Weights of a small image inpainting model.
Model: 2.88M parameters, arch unet, norm batchnorm, activation relu, widths [48, 96, 144, 192].
Training: soap at rate 0.0045, 13900 steps, batches of 64.
Rows from block 6 of a small image inpainting model, named by matrix and row number. Rows with one number belong to one channel. Each number is 200 + 20 x the weight over its row's rms, rounded and kept within 0 to 999. All counts start at 0.
After each channel's rows are labels from the 100 images, of 14976, where the channel reaches its highest value: "colour at peak" is the nearest of a few named colours to the mean colour under the peak. Only what is clearly more common there than usual is listed. The data: Sentinel-2 satellite tiles (TerraMesh).
# convs1: 3x3 conv (model.mid.0.convs.1.weight, 96x96x3x3, each kernel summed), inputs 0-95
# convs2: expand pointwise conv (model.mid.0.convs.2.weight, 192x96x1x1, transposed), outputs 0-95

convs1.18,210,187,172,200,213,192,220,171,178,209,193,210,197,175,206,232,171,217,187,211,232,175,215,223,188,184,154,239,183,210,226,200,199,207,204,179,226,243,207,197,205,205,217,205,200,246,186,209,185,184,176,202,216,190,231,148,200,235,224,186,230,196,227,220,185,190,201,179,176,174,208,226,207,232,204,192,206,229,165,188,195,181,206,211,202,207,206,233,228,199,188,205,203,183,183,210
convs2.18,170,188,211,174,211,214,220,190,213,200,225,174,157,196,210,237,234,159,209,187,210,205,216,232,212,211,193,193,241,177,198,191,223,218,191,213,198,197,193,173,209,218,204,207,165,172,189,169,200,175,225,226,193,180,197,203,225,191,196,192,181,195,203,213,193,190,201,198,196,214,215,150,223,200,205,188,211,187,210,173,208,194,221,182,223,214,208,185,209,193,179,226,186,196,188,193
colour at peak: pink; orange

convs1.66,233,195,187,220,212,214,190,199,186,198,215,208,240,234,195,192,195,205,179,212,211,199,193,177,201,181,155,233,219,236,201,188,180,211,167,181,199,262,203,223,184,231,209,200,186,175,175,199,204,185,205,178,227,181,203,197,192,227,196,182,209,208,203,188,203,226,203,205,184,187,205,246,230,217,195,246,212,208,205,200,185,228,201,218,181,224,189,252,214,197,230,210,195,201,184,222
convs2.66,220,219,249,200,214,172,189,227,181,182,209,196,223,215,227,191,196,174,203,214,196,206,183,214,192,186,199,188,180,196,184,221,182,194,194,203,205,240,198,191,217,182,207,237,176,179,196,204,190,143,185,207,198,191,195,195,211,187,222,196,153,188,195,188,188,227,206,210,213,193,180,227,228,201,217,202,210,244,216,195,200,188,178,226,170,208,221,233,224,202,208,194,206,188,176,208
colour at peak: pink; orange

convs1.90,176,200,217,238,195,204,210,209,186,208,229,254,222,198,182,241,179,211,167,200,216,192,187,246,177,203,168,229,182,216,192,169,221,190,168,188,228,210,225,210,195,186,224,194,219,199,192,219,205,211,213,177,185,185,242,169,201,230,185,191,187,189,212,217,186,180,211,165,191,189,229,214,183,221,203,190,246,205,209,214,208,189,209,187,187,229,225,214,217,192,213,189,211,178,181,198
convs2.90,218,157,190,205,199,207,231,198,214,205,226,181,165,191,202,221,196,188,206,201,213,173,215,204,217,212,201,179,226,212,202,184,180,227,198,217,192,152,202,188,189,199,177,213,164,138,221,188,178,169,193,200,188,193,217,192,227,219,202,195,143,178,210,206,213,213,204,236,194,212,201,197,214,208,203,168,240,181,179,194,209,206,210,210,201,234,186,186,198,170,218,207,192,234,197,218
colour at peak: pink

convs1.48,197,189,165,161,212,184,198,204,197,212,225,196,184,219,188,199,193,188,204,178,158,220,202,208,187,200,207,181,212,192,195,198,225,202,177,184,206,203,183,234,194,203,173,173,161,211,199,177,262,193,191,174,198,203,190,198,229,186,157,208,192,172,198,189,149,207,218,206,179,208,206,183,207,195,219,206,236,218,204,219,186,204,168,187,186,169,210,220,160,201,238,214,189,192,239,188
convs2.48,173,198,216,202,218,216,201,176,207,207,224,235,169,229,183,197,183,214,204,218,235,198,222,160,206,184,205,174,191,179,207,223,176,199,189,240,187,214,209,235,190,186,158,217,165,232,179,162,180,251,202,222,199,186,189,205,232,181,197,206,168,167,201,198,214,192,191,170,211,194,198,188,185,197,194,207,181,184,184,190,224,227,213,178,205,185,197,192,223,186,233,175,221,224,161,189
colour at peak: white; pink

convs1.11,231,151,206,199,208,207,225,164,158,244,190,241,205,180,221,237,199,200,178,191,211,203,191,190,197,175,202,220,206,255,224,184,199,181,198,191,188,213,219,201,181,205,205,182,219,218,195,209,157,224,247,191,190,184,203,200,209,228,186,190,202,217,213,206,194,213,163,185,212,197,211,187,200,195,190,206,259,218,219,195,186,189,179,221,205,215,205,227,207,191,189,216,190,216,187,209
convs2.11,192,181,201,189,199,177,201,207,219,184,235,154,175,187,213,207,168,199,200,199,174,213,208,217,214,186,203,207,180,168,198,211,168,211,191,212,189,188,204,210,190,171,182,192,215,175,202,191,180,192,203,183,200,182,195,184,204,213,216,217,249,183,221,210,174,202,216,213,189,191,205,217,189,193,225,211,211,202,195,201,188,188,194,235,178,212,221,179,202,258,166,192,216,219,171,185
colour at peak: pink; orange

convs1.80,194,163,223,182,183,192,169,191,170,198,160,188,186,191,154,194,221,175,189,200,201,219,187,193,198,216,196,184,189,206,186,145,199,220,188,186,179,163,176,215,214,199,196,210,199,198,207,210,201,205,194,176,218,203,166,204,220,220,201,180,201,200,201,212,218,189,213,242,212,187,218,203,198,207,156,146,172,201,212,199,149,233,190,203,222,169,218,207,209,206,180,201,168,227,196,204
convs2.80,177,214,221,215,221,195,184,203,204,222,221,235,211,223,172,187,201,192,226,205,197,190,159,201,227,220,200,185,185,207,203,187,152,203,210,231,181,216,196,227,212,171,221,218,181,211,177,214,195,237,204,185,185,245,181,157,174,202,181,210,180,201,179,214,186,185,190,218,202,225,205,212,160,166,192,224,211,169,182,194,232,219,178,166,213,194,191,186,186,204,184,192,205,187,210,208
colour at peak: white

convs1.23,205,180,207,222,190,191,195,210,214,154,200,205,183,217,218,176,190,176,218,200,191,179,224,177,208,188,195,224,172,225,183,211,172,224,195,210,167,216,207,191,194,237,175,198,212,213,199,221,199,199,195,219,198,196,194,202,189,187,217,255,202,171,215,197,186,171,186,194,189,180,206,191,225,190,160,231,243,186,229,208,240,186,216,202,188,242,184,233,192,220,183,228,182,197,170,169
convs2.23,190,194,172,215,225,145,218,201,191,221,180,218,211,191,203,187,190,176,212,203,235,205,171,183,214,206,180,190,209,173,243,216,225,226,204,187,207,197,227,239,193,224,188,203,221,215,227,200,255,231,184,225,202,172,190,235,199,221,181,217,218,187,170,209,194,202,216,199,229,164,241,173,224,213,177,175,186,205,200,230,178,214,183,227,172,189,180,219,205,181,228,206,172,194,185,216
colour at peak: white; pink

convs1.62,196,177,184,185,205,206,216,185,195,215,199,216,224,182,192,188,189,199,196,191,210,184,211,180,205,172,241,230,182,224,201,191,185,223,203,202,191,215,184,207,165,231,176,203,195,212,207,232,176,199,209,219,157,176,190,210,178,196,201,231,195,193,218,190,181,201,233,173,212,186,219,218,234,227,201,200,231,221,221,175,197,171,189,160,206,230,214,209,243,215,148,167,189,212,220,230
convs2.62,185,222,186,192,225,155,211,215,204,188,180,177,225,199,188,187,227,207,171,188,164,200,237,267,226,177,196,190,210,219,210,189,199,207,213,179,191,200,223,205,187,221,213,232,212,201,200,187,206,220,204,270,185,197,239,208,206,216,195,211,231,189,186,176,173,190,205,203,179,158,179,213,171,228,199,207,193,260,216,181,192,205,189,229,205,219,188,213,199,177,203,221,197,173,194,217
colour at peak: pink

convs1.75,197,204,213,188,188,212,190,212,222,198,180,216,213,217,200,183,186,230,199,236,220,181,220,181,183,212,224,201,154,213,174,185,185,200,247,213,197,171,238,215,195,167,202,221,241,191,180,218,202,194,171,188,199,223,183,189,185,197,199,198,192,168,191,211,203,213,215,237,190,241,230,203,222,200,166,208,172,176,212,169,178,220,190,207,218,197,218,179,204,241,198,189,187,175,198,162
convs2.75,181,210,208,191,212,209,174,182,186,188,195,185,179,176,177,206,188,187,213,210,178,210,198,193,189,160,203,233,188,168,184,194,213,207,237,211,185,182,177,201,206,206,197,212,209,207,224,216,232,205,169,172,207,197,192,257,170,196,198,245,176,218,176,161,191,176,186,228,182,190,186,228,137,222,195,195,178,193,189,191,207,167,208,203,211,185,177,196,199,200,181,175,182,153,169,219
colour at peak: white; pink

convs1.55,195,175,179,250,185,204,219,188,178,190,221,224,190,210,227,209,192,205,186,175,224,237,164,193,196,204,195,217,186,200,219,233,223,228,184,218,230,210,209,214,174,194,174,208,211,188,208,175,197,201,180,169,194,218,208,167,189,198,241,211,193,175,157,230,195,226,175,196,211,225,190,242,187,211,191,223,187,229,198,215,182,180,187,220,218,211,195,236,205,194,196,229,226,193,174,195
convs2.55,195,219,182,193,193,194,162,224,226,189,158,184,211,224,232,196,184,207,167,227,226,241,208,229,205,180,174,213,181,201,205,221,180,219,187,225,203,202,181,210,226,197,189,185,246,200,207,216,211,166,190,212,181,245,221,190,157,178,202,202,248,174,220,208,222,197,216,242,202,189,218,235,213,197,234,203,198,201,200,231,244,183,195,227,192,207,186,196,212,232,211,201,191,197,230,198
colour at peak: pink; orange

convs1.68,208,174,169,199,221,169,176,176,195,236,196,181,198,150,195,177,247,184,203,201,218,206,204,160,196,174,243,197,202,232,180,193,191,224,192,204,184,218,188,176,198,179,215,223,201,226,233,200,218,217,183,216,214,176,203,217,229,182,191,233,183,169,216,220,207,202,211,203,191,209,190,196,214,192,227,184,198,183,188,184,233,174,194,206,237,240,222,187,202,189,187,183,222,180,195,210
convs2.68,199,197,187,180,211,145,208,217,216,212,174,214,220,231,198,211,200,213,208,197,218,199,206,202,213,166,213,189,208,183,218,209,246,171,207,160,192,201,205,234,195,216,215,195,184,183,211,196,216,258,238,271,211,211,192,209,180,173,202,212,196,145,191,203,208,180,197,209,198,170,208,211,195,233,197,206,215,205,202,165,207,218,228,187,218,213,196,206,212,178,201,205,185,189,169,194
colour at peak: pink; white

convs1.12,181,181,211,184,197,182,230,168,182,254,158,200,204,189,191,217,193,206,191,200,182,195,230,219,186,213,182,210,234,206,228,196,185,208,181,216,178,216,219,173,197,200,213,231,185,193,210,205,176,225,206,201,199,216,203,209,223,214,230,207,151,196,193,195,187,213,160,203,219,170,222,197,193,190,215,201,221,165,225,170,201,207,172,202,219,169,190,249,188,199,188,233,164,199,212,218
convs2.12,185,220,212,179,177,235,209,205,195,178,213,190,221,181,188,156,212,188,199,189,181,171,196,209,200,216,232,197,162,201,181,217,229,200,208,229,207,228,189,195,183,195,243,197,164,196,205,227,208,200,225,231,194,225,175,190,228,212,162,216,188,198,207,201,200,219,176,217,199,239,148,256,236,202,188,192,213,181,187,209,216,195,190,198,197,235,213,199,204,199,183,167,187,183,217,194
colour at peak: pink; white

convs1.21,192,182,253,176,192,221,191,164,195,184,217,184,180,182,200,196,195,194,187,195,205,187,208,219,166,198,219,196,136,212,170,200,175,184,233,185,197,182,208,228,201,192,212,197,204,198,159,226,169,171,190,211,190,176,170,181,215,198,191,195,205,181,200,180,200,180,214,223,178,174,196,156,181,196,203,171,193,209,224,175,198,209,190,167,189,188,216,202,191,211,207,191,189,148,191,175
convs2.21,193,225,210,185,185,208,221,192,181,216,198,211,213,226,148,221,208,223,206,208,210,239,215,198,198,184,179,204,196,182,190,244,207,199,211,239,226,174,227,216,218,196,212,197,208,213,217,187,216,198,184,179,208,234,140,209,181,211,184,208,203,196,216,168,207,194,200,199,193,202,168,198,184,194,180,199,178,199,178,207,223,201,215,232,202,158,205,217,226,172,179,177,258,172,179,216
colour at peak: white

convs1.50,201,194,166,189,201,179,185,255,189,224,204,216,206,236,223,177,188,193,207,188,209,194,213,173,185,190,179,189,223,201,198,171,208,198,199,181,231,200,179,232,247,206,206,185,178,208,193,185,240,235,201,197,190,188,222,219,199,183,197,185,232,182,185,232,212,190,220,208,186,206,179,219,205,211,213,245,193,228,188,223,179,189,182,198,171,215,165,211,225,185,235,192,233,197,180,224
convs2.50,202,191,214,181,191,252,200,216,199,206,216,247,205,228,212,213,220,195,201,213,195,195,212,217,196,192,184,192,216,216,182,215,161,172,222,192,223,215,204,214,212,196,155,185,225,167,194,208,208,233,195,211,214,201,238,153,224,192,259,207,196,208,179,228,205,192,218,168,190,179,238,202,164,218,198,192,194,188,203,206,232,196,175,191,188,201,207,216,206,161,175,222,198,205,176,199
colour at peak: pink; white

convs1.78,221,183,195,195,216,208,179,180,185,177,160,164,204,215,220,173,223,186,219,183,173,201,201,172,212,191,229,161,225,189,215,200,203,197,177,185,177,217,185,192,196,199,171,168,208,186,217,209,235,212,179,214,180,192,202,212,245,213,194,211,225,173,235,191,196,185,216,181,159,214,203,194,167,177,191,207,185,173,220,206,240,183,222,169,182,239,186,189,201,211,189,199,228,179,190,207
convs2.78,203,226,211,201,185,231,185,206,207,204,216,218,223,191,178,179,198,192,211,212,218,212,185,203,201,222,207,199,181,177,183,223,226,190,200,189,196,215,206,204,185,207,141,193,207,208,203,200,163,226,216,225,193,213,190,234,195,183,224,189,173,192,171,216,210,185,196,170,199,168,195,197,129,194,198,217,187,160,185,201,179,216,172,191,207,186,209,191,192,151,216,198,212,206,135,203
colour at peak: white; pink

convs1.89,211,191,207,186,245,189,225,155,174,252,227,194,198,180,176,211,197,201,166,226,204,194,206,179,181,173,208,230,217,226,209,225,196,171,197,218,212,197,197,206,183,200,193,228,179,173,202,203,187,221,243,187,205,246,208,210,208,174,213,187,188,224,183,195,190,238,182,209,227,203,200,188,197,199,250,227,219,201,209,193,201,208,169,187,167,198,187,220,188,202,184,216,198,190,172,217
convs2.89,210,246,176,219,211,193,161,223,202,195,208,186,219,200,252,210,228,216,204,223,167,204,213,213,231,171,226,178,181,212,193,191,222,191,225,227,192,179,180,215,194,176,233,200,220,185,179,198,163,179,194,211,153,179,188,186,194,196,221,191,173,190,204,186,239,236,210,207,211,199,228,230,233,206,188,217,244,205,187,236,180,184,186,206,189,233,192,215,185,190,202,193,180,189,203,179
colour at peak: pink; orange

convs1.81,189,224,194,211,215,192,204,172,207,214,180,187,197,215,195,182,201,209,172,200,210,189,217,172,193,198,233,174,154,200,180,186,173,182,174,208,191,199,199,165,180,177,175,220,220,220,154,206,193,205,185,185,210,186,147,163,178,188,174,180,181,173,207,193,216,191,184,228,176,192,239,202,194,189,166,194,173,165,213,206,206,223,192,180,222,226,209,180,202,189,157,199,187,213,202,183
convs2.81,183,241,154,203,187,217,226,181,212,222,211,191,192,200,195,213,176,176,183,187,222,199,199,207,196,205,184,223,185,185,196,236,176,150,202,208,209,183,206,192,221,213,159,185,187,213,209,181,228,176,197,198,222,235,167,196,181,212,207,192,175,231,187,218,205,173,187,181,212,187,180,178,145,228,224,212,200,221,200,215,175,213,204,232,198,169,162,185,233,202,245,195,202,194,196,195
colour at peak: white

convs1.30,191,217,237,246,205,247,202,187,204,180,199,194,222,196,231,198,218,210,194,186,227,214,202,218,193,222,218,207,153,221,196,171,184,211,233,216,182,183,194,196,179,210,171,226,236,206,201,207,184,179,216,191,218,186,195,182,206,197,214,223,202,224,229,189,219,186,165,221,178,186,195,178,174,198,204,198,196,175,234,206,234,244,208,201,223,189,203,243,204,232,220,208,214,183,219,202
convs2.30,171,191,186,190,188,148,196,187,198,197,209,185,185,183,183,195,194,200,227,224,211,198,198,166,220,165,202,174,197,204,226,237,225,205,196,150,222,209,190,216,188,198,206,206,202,192,198,244,203,208,167,239,183,174,229,236,168,192,216,192,186,153,170,210,191,226,200,182,195,183,228,181,178,276,209,168,227,184,220,213,193,216,207,221,230,203,207,182,171,174,192,201,143,189,169,224
colour at peak: white; pink