Weights of a small image inpainting model: 40-pixel images, 36250 training examples.
Rows from block 6, named by matrix and row number. Each number is 50 + 10 x the weight over the matrix's rms, rounded and kept within 0 to 99. All counts start at 0.
# convs1: 3x3 conv (model.mid.0.convs.1.weight, 96x96x3x3), inputs 48-71, a 3x3 kernel for each
convs1.19:50 45 59 39 47 54 69 42 31 66 45 47 52 56 46 64 59 48 57 46 56 52 34 57 51 58 63 51 56 48 41 50 45 47 27 27 65 65 50 47 45 40 48 37 36 56 44 63 47 61 52 51 57 48 42 65 52 73 46 56 47 62 65 45 50 43 30 57 61 54 43 48 31 59 47 55 41 52 69 53 59 64 29 50 58 39 58 56 55 64 52 49 58 69 52 59 53 46 41 62 62 34 41 58 68 50 46 55 44 51 61 33 60 43 48 50 56 45 47 53 26 46 41 63 51 45 40 47 33 46 36 54 72 53 55 43 52 70 40 60 53 68 71 63 39 47 38 45 37 27 62 56 53 49 46 38 64 64 55 47 57 52 51 50 52 57 50 48 52 38 54 46 50 54 46 57 61 42 52 60 51 43 47 40 49 40 59 47 48 39 54 38 37 47 42 60 63 44 48 56 52 59 31 45 39 50 63 54 81 59 52 36 47 60 66 47
convs1.20:55 58 37 51 45 53 49 52 53 59 61 50 43 66 55 37 58 57 40 53 51 68 51 50 65 45 55 50 50 57 51 38 47 52 52 47 65 57 61 43 57 40 70 56 60 33 54 53 46 43 52 56 41 63 38 48 43 47 66 70 33 55 58 41 46 27 56 43 38 40 50 50 50 33 50 42 48 56 39 50 52 57 48 60 59 65 55 41 49 70 30 78 53 53 53 33 41 53 42 52 31 48 32 44 52 57 47 47 62 36 44 32 45 56 44 47 42 61 48 52 52 57 49 44 44 60 33 39 46 56 52 43 37 50 41 33 75 47 60 48 54 41 46 61 50 54 56 48 56 57 55 52 52 53 58 58 71 36 60 52 58 41 56 53 53 51 51 44 41 50 55 56 64 48 46 49 43 45 53 42 50 38 35 62 52 52 49 71 47 41 39 42 60 54 59 46 40 48 47 55 46 45 61 42 53 55 44 56 31 47 44 63 43 51 53 55
convs1.21:40 42 41 49 44 48 60 43 38 63 41 46 45 46 49 44 34 37 57 50 47 52 45 41 53 47 42 55 52 56 48 44 52 55 40 66 36 57 56 60 47 51 34 52 41 48 49 42 47 65 46 41 44 33 51 41 53 28 35 50 37 58 51 54 58 42 64 40 49 60 36 20 58 48 56 55 38 67 49 51 51 47 36 55 45 58 54 47 57 48 70 42 42 39 31 52 66 41 55 53 58 40 56 40 54 42 54 45 41 65 51 54 60 41 50 50 46 46 47 29 55 52 42 44 56 49 50 60 50 61 37 55 40 47 50 45 45 52 57 49 38 58 52 24 38 47 44 48 58 39 71 55 49 45 44 43 61 38 35 54 51 50 58 58 50 57 56 46 47 52 47 51 59 55 52 62 65 45 60 34 49 42 48 37 48 37 49 49 57 45 27 50 37 44 50 64 45 48 42 45 38 45 70 46 55 52 51 38 47 49 49 44 37 57 23 40
convs1.22:48 48 47 26 47 42 46 35 66 57 50 54 53 48 34 37 37 76 58 40 33 38 46 55 36 52 42 39 33 44 61 48 62 28 46 29 35 53 47 72 63 41 28 50 64 36 61 57 57 49 39 43 57 59 46 63 58 56 45 39 55 64 64 63 43 47 33 30 48 35 54 61 51 49 48 34 53 55 42 61 44 36 41 36 48 58 47 78 44 49 52 48 52 57 40 61 34 70 53 44 47 45 49 58 36 70 38 44 33 30 40 47 26 50 49 52 39 44 46 60 35 46 35 64 50 66 63 57 37 51 50 51 46 37 52 31 44 53 71 64 36 48 22 70 45 54 54 49 49 48 46 51 41 43 38 33 46 55 42 54 43 48 49 43 36 40 45 41 35 37 40 43 47 34 72 64 61 73 61 45 54 46 40 54 39 53 48 66 48 44 53 55 40 49 67 37 57 54 65 55 51 51 46 50 44 58 60 50 57 42 45 39 57 63 67 39
convs1.23:64 65 44 30 49 55 40 39 62 38 43 49 55 67 52 55 42 47 52 52 45 44 42 42 35 68 62 66 47 57 64 48 54 50 49 48 61 40 51 44 63 43 34 59 53 45 44 46 36 55 56 64 50 47 53 47 49 53 60 44 37 39 57 61 60 47 44 27 68 39 58 51 23 50 41 44 56 45 48 67 56 37 45 52 55 42 35 51 68 42 48 54 55 44 45 50 54 67 62 57 66 49 60 69 73 51 62 56 45 47 55 53 37 55 52 46 64 46 45 35 37 38 62 61 40 36 60 60 60 41 46 38 52 45 72 48 64 50 52 51 42 59 40 40 54 44 43 50 43 51 46 37 58 37 45 34 48 59 51 34 31 62 52 51 51 56 39 33 42 52 50 48 49 47 50 57 49 48 41 50 36 53 53 49 61 41 43 53 43 49 57 57 30 37 50 32 57 46 50 65 53 45 43 47 61 48 47 49 55 48 40 34 57 52 47 52
convs1.24:41 43 67 44 39 45 36 54 48 51 40 53 71 48 49 45 46 38 46 59 59 58 44 51 43 63 39 50 42 49 44 43 43 52 61 49 36 66 51 52 60 69 39 64 37 43 50 36 58 59 58 51 37 46 39 34 48 40 39 47 38 44 37 61 63 37 40 56 39 54 54 40 49 47 51 49 42 52 38 52 42 51 57 48 53 62 54 62 46 53 43 57 38 54 52 44 50 33 54 45 48 58 68 52 60 45 38 32 53 59 51 48 50 35 43 50 55 53 53 40 43 69 57 41 55 55 68 55 44 42 39 46 42 52 38 59 43 56 52 52 58 53 51 44 58 36 67 53 41 50 55 40 49 56 55 59 49 31 62 58 59 40 55 51 52 58 56 39 51 44 43 50 48 51 59 62 51 46 55 43 43 52 47 52 64 48 65 47 55 44 50 55 56 35 39 46 43 44 44 53 44 47 35 59 51 54 51 53 54 45 47 46 54 42 38 44
convs1.25:30 51 59 53 49 54 54 41 46 60 51 42 68 32 53 50 47 62 40 69 36 38 45 44 50 50 59 47 53 43 42 48 53 43 34 57 63 50 48 56 51 49 60 55 43 54 41 46 45 56 38 58 49 45 61 53 49 44 52 48 54 70 48 31 50 51 52 60 45 47 43 50 50 53 62 49 47 45 66 52 44 47 54 50 61 62 36 41 55 67 68 41 58 54 59 43 27 70 49 50 38 55 63 33 60 55 43 36 47 45 68 37 47 56 45 40 45 49 61 38 72 40 52 44 52 79 53 53 55 40 46 43 43 56 60 55 44 50 56 36 53 52 55 47 46 47 49 44 54 46 43 46 58 64 57 43 40 43 54 43 53 47 51 49 54 49 53 59 50 33 46 36 46 51 34 51 33 53 51 51 49 56 45 61 55 42 60 41 51 38 43 60 43 51 64 45 41 49 67 39 42 58 55 51 58 51 52 51 48 55 58 53 37 56 42 52
convs1.26:15 44 63 52 46 52 57 50 53 45 36 51 66 36 49 54 40 50 45 47 51 59 59 55 39 55 51 52 42 61 53 44 40 44 52 59 52 47 42 54 31 62 66 54 64 38 57 53 44 43 49 48 48 44 61 52 39 47 48 38 52 59 39 46 48 64 60 59 47 33 27 49 56 46 58 45 47 43 69 62 38 46 42 23 63 56 42 44 48 46 51 29 49 53 52 42 45 68 52 63 53 50 44 56 54 52 39 46 51 53 50 56 49 58 32 47 49 52 57 52 48 48 46 38 52 47 67 44 70 55 49 38 32 65 48 36 64 45 70 44 56 35 61 48 38 61 61 50 44 55 46 54 53 47 45 46 49 53 45 53 60 44 48 57 46 38 51 39 46 25 47 37 49 43 48 50 53 55 42 54 49 55 54 60 56 57 59 42 47 48 61 62 55 44 58 43 50 68 57 47 50 52 55 60 54 38 52 55 60 52 63 43 37 49 38 58
convs1.27:60 60 50 50 29 47 54 56 56 44 39 50 63 43 38 60 73 46 48 38 51 52 60 44 51 43 48 51 61 52 55 56 55 48 47 33 33 51 50 71 56 53 60 50 60 42 59 39 48 36 45 48 48 61 41 45 54 45 59 60 47 43 35 51 56 44 53 41 46 55 50 52 43 50 51 58 64 47 36 36 68 40 80 49 44 46 38 54 58 49 43 56 54 33 48 65 47 63 60 40 52 66 52 49 39 51 42 50 53 48 41 38 62 41 51 44 42 56 51 51 53 47 52 54 44 60 60 58 46 40 55 47 29 59 56 62 47 47 32 41 50 29 47 31 47 66 54 51 46 41 48 29 53 44 62 59 59 58 40 53 41 36 53 61 63 55 45 37 39 37 73 45 43 45 55 61 59 66 36 48 47 46 43 51 43 35 48 56 32 41 59 49 31 62 51 44 49 40 61 55 64 59 62 54 45 53 44 64 49 56 36 59 22 41 43 50
convs1.28:26 64 34 33 80 44 33 53 42 53 23 39 43 56 49 66 41 54 53 53 52 46 64 47 62 51 56 45 54 49 42 43 57 36 69 41 33 50 40 57 50 50 51 51 43 56 59 48 39 45 49 47 58 56 54 28 44 46 59 53 73 34 48 65 44 39 21 51 47 57 48 49 27 56 51 69 62 41 49 40 45 47 81 64 44 59 47 83 59 29 53 70 63 41 62 56 47 40 57 33 52 48 37 44 44 59 57 26 48 43 49 46 47 42 49 57 53 56 52 47 54 51 44 44 62 56 71 42 54 29 65 45 55 55 45 66 23 60 54 36 35 57 44 71 61 51 50 50 48 45 50 51 27 53 42 57 32 56 44 34 48 56 46 57 57 62 44 34 51 50 52 38 55 40 45 58 47 55 39 59 69 43 26 58 36 43 61 67 51 38 58 67 43 60 60 66 58 40 58 48 60 35 52 48 55 44 56 58 53 40 42 41 40 64 49 38
convs1.29:49 44 59 59 29 43 45 60 60 53 37 50 63 37 35 50 46 65 50 49 45 48 59 54 52 51 53 35 54 77 53 68 50 45 45 45 62 53 46 68 32 51 60 54 64 37 45 65 40 52 55 34 60 58 46 59 50 52 48 45 45 46 54 42 50 45 43 64 45 46 38 43 46 58 50 48 33 52 61 62 50 45 69 64 53 46 53 64 34 43 41 57 53 50 71 69 52 37 53 47 59 56 50 48 46 40 37 60 40 45 49 36 40 35 46 61 47 46 44 51 45 49 41 55 44 55 61 61 54 50 47 53 47 51 51 53 33 54 65 53 37 45 57 44 62 64 55 47 33 53 51 54 50 54 56 54 53 40 39 56 54 51 60 66 45 60 57 51 55 42 42 62 35 46 46 45 52 52 50 60 44 49 45 76 57 62 47 39 53 33 46 60 39 49 74 44 52 50 54 60 59 46 54 74 46 39 48 70 57 43 42 44 43 60 45 52
convs1.30:43 58 50 36 42 47 50 39 56 50 46 48 28 39 53 55 45 47 57 45 57 48 56 42 44 68 63 68 52 47 57 46 31 23 52 56 33 46 73 69 62 65 31 53 49 37 39 50 23 48 65 70 37 55 44 58 52 49 58 36 65 52 26 57 55 52 41 38 41 42 52 38 52 57 44 70 37 39 61 56 47 43 50 67 44 35 43 62 73 28 51 53 62 45 63 46 35 69 51 63 53 61 50 49 70 54 35 58 39 37 49 66 46 62 42 66 47 65 56 64 46 38 51 57 53 65 55 59 77 62 61 36 59 38 58 53 54 59 26 48 39 66 37 50 65 55 61 68 45 46 51 47 47 57 41 60 62 38 40 24 54 47 46 31 35 48 34 66 28 51 47 52 47 63 58 65 54 58 54 39 51 46 34 33 46 49 49 67 33 66 65 54 62 33 34 31 29 49 71 58 50 53 30 34 39 47 59 60 46 44 36 44 50 44 39 45
convs1.31:39 43 62 39 40 73 50 50 62 58 55 48 48 46 45 66 50 42 39 67 38 43 48 49 33 39 37 54 42 47 49 45 47 53 66 63 58 40 53 49 62 39 74 43 46 52 45 56 45 54 42 61 48 46 52 52 57 49 50 29 53 62 47 61 38 63 50 62 39 54 38 53 52 53 52 48 56 49 63 51 52 64 32 46 45 53 59 51 59 51 46 45 36 48 49 47 47 67 40 45 54 46 42 46 51 61 48 42 61 44 54 29 39 57 43 47 45 44 57 45 42 53 47 45 47 56 52 43 49 55 46 48 28 47 54 32 61 58 64 55 65 57 47 43 49 51 52 37 54 52 36 51 58 59 49 60 57 44 52 62 56 48 47 52 45 53 69 34 50 42 73 49 52 49 50 46 46 43 44 53 40 48 52 56 53 57 68 45 51 55 42 56 41 52 50 35 58 70 42 39 48 55 57 48 54 54 46 36 54 55 55 47 48 48 51 50
convs1.32:60 57 45 56 22 45 48 63 45 41 47 49 52 41 29 41 78 49 46 49 52 41 43 54 83 60 35 48 62 48 47 42 53 43 45 47 48 40 51 71 42 52 50 42 47 38 43 46 63 48 41 52 39 62 55 56 55 39 54 45 40 38 40 60 57 53 53 46 35 46 45 56 44 58 41 45 39 44 34 33 63 46 58 38 57 48 44 36 40 83 39 59 50 39 64 39 52 34 64 61 38 65 51 47 42 49 48 50 54 47 41 42 66 56 51 36 35 60 50 56 44 47 54 51 52 49 54 47 45 42 56 41 37 66 46 57 46 46 51 39 53 48 52 27 55 47 64 46 58 48 46 40 55 61 52 49 56 46 51 56 44 33 42 40 45 53 54 43 44 39 61 63 41 51 54 50 50 67 40 35 52 55 53 55 44 47 57 52 52 35 52 51 65 51 38 45 28 54 51 66 54 48 54 53 42 47 58 59 46 56 47 40 45 47 53 44
convs1.33:59 38 46 52 50 57 52 49 46 50 77 32 43 61 60 37 42 34 51 62 57 53 49 41 56 41 42 36 57 46 44 44 45 59 47 57 53 35 53 49 52 39 49 56 70 62 47 42 73 50 38 54 38 32 45 48 36 45 49 54 37 48 46 62 53 51 49 43 38 47 58 40 39 55 36 44 40 55 19 56 63 53 46 71 41 25 51 56 63 69 60 49 51 48 45 43 53 35 48 52 52 60 62 53 50 46 59 49 51 42 45 51 46 49 37 45 36 69 50 54 61 53 40 62 48 59 29 75 51 56 57 50 34 60 50 34 57 65 77 43 62 44 52 45 53 55 50 55 56 46 54 49 53 55 52 60 62 50 64 39 49 53 45 65 60 54 57 36 57 33 65 56 56 52 48 39 43 45 55 53 52 59 57 62 41 55 46 55 74 61 32 48 40 48 60 38 59 66 51 41 56 59 46 40 45 47 55 52 61 67 61 45 59 49 54 52
convs1.34:37 61 53 63 21 44 40 70 53 33 46 61 55 38 39 46 68 32 58 48 28 45 53 57 70 64 58 40 64 46 48 40 61 53 53 51 39 43 57 55 47 50 66 31 52 28 50 50 57 47 36 48 44 56 54 42 48 55 48 44 49 37 53 58 48 51 45 61 32 44 43 41 46 57 42 48 45 45 44 58 82 32 57 50 78 44 42 60 48 79 57 51 49 33 56 42 50 55 51 60 42 47 61 49 55 45 44 42 44 38 50 22 55 48 44 47 39 51 49 45 68 43 57 36 64 38 58 58 49 40 45 63 44 74 44 43 59 32 57 53 51 53 69 48 47 49 60 57 50 55 62 39 41 48 34 53 61 44 53 56 55 37 43 65 44 51 55 54 36 48 67 51 67 53 48 57 39 59 44 47 32 55 47 47 45 45 54 39 41 71 37 47 41 55 61 56 43 55 51 48 42 59 53 54 46 45 71 54 41 54 56 42 53 48 41 61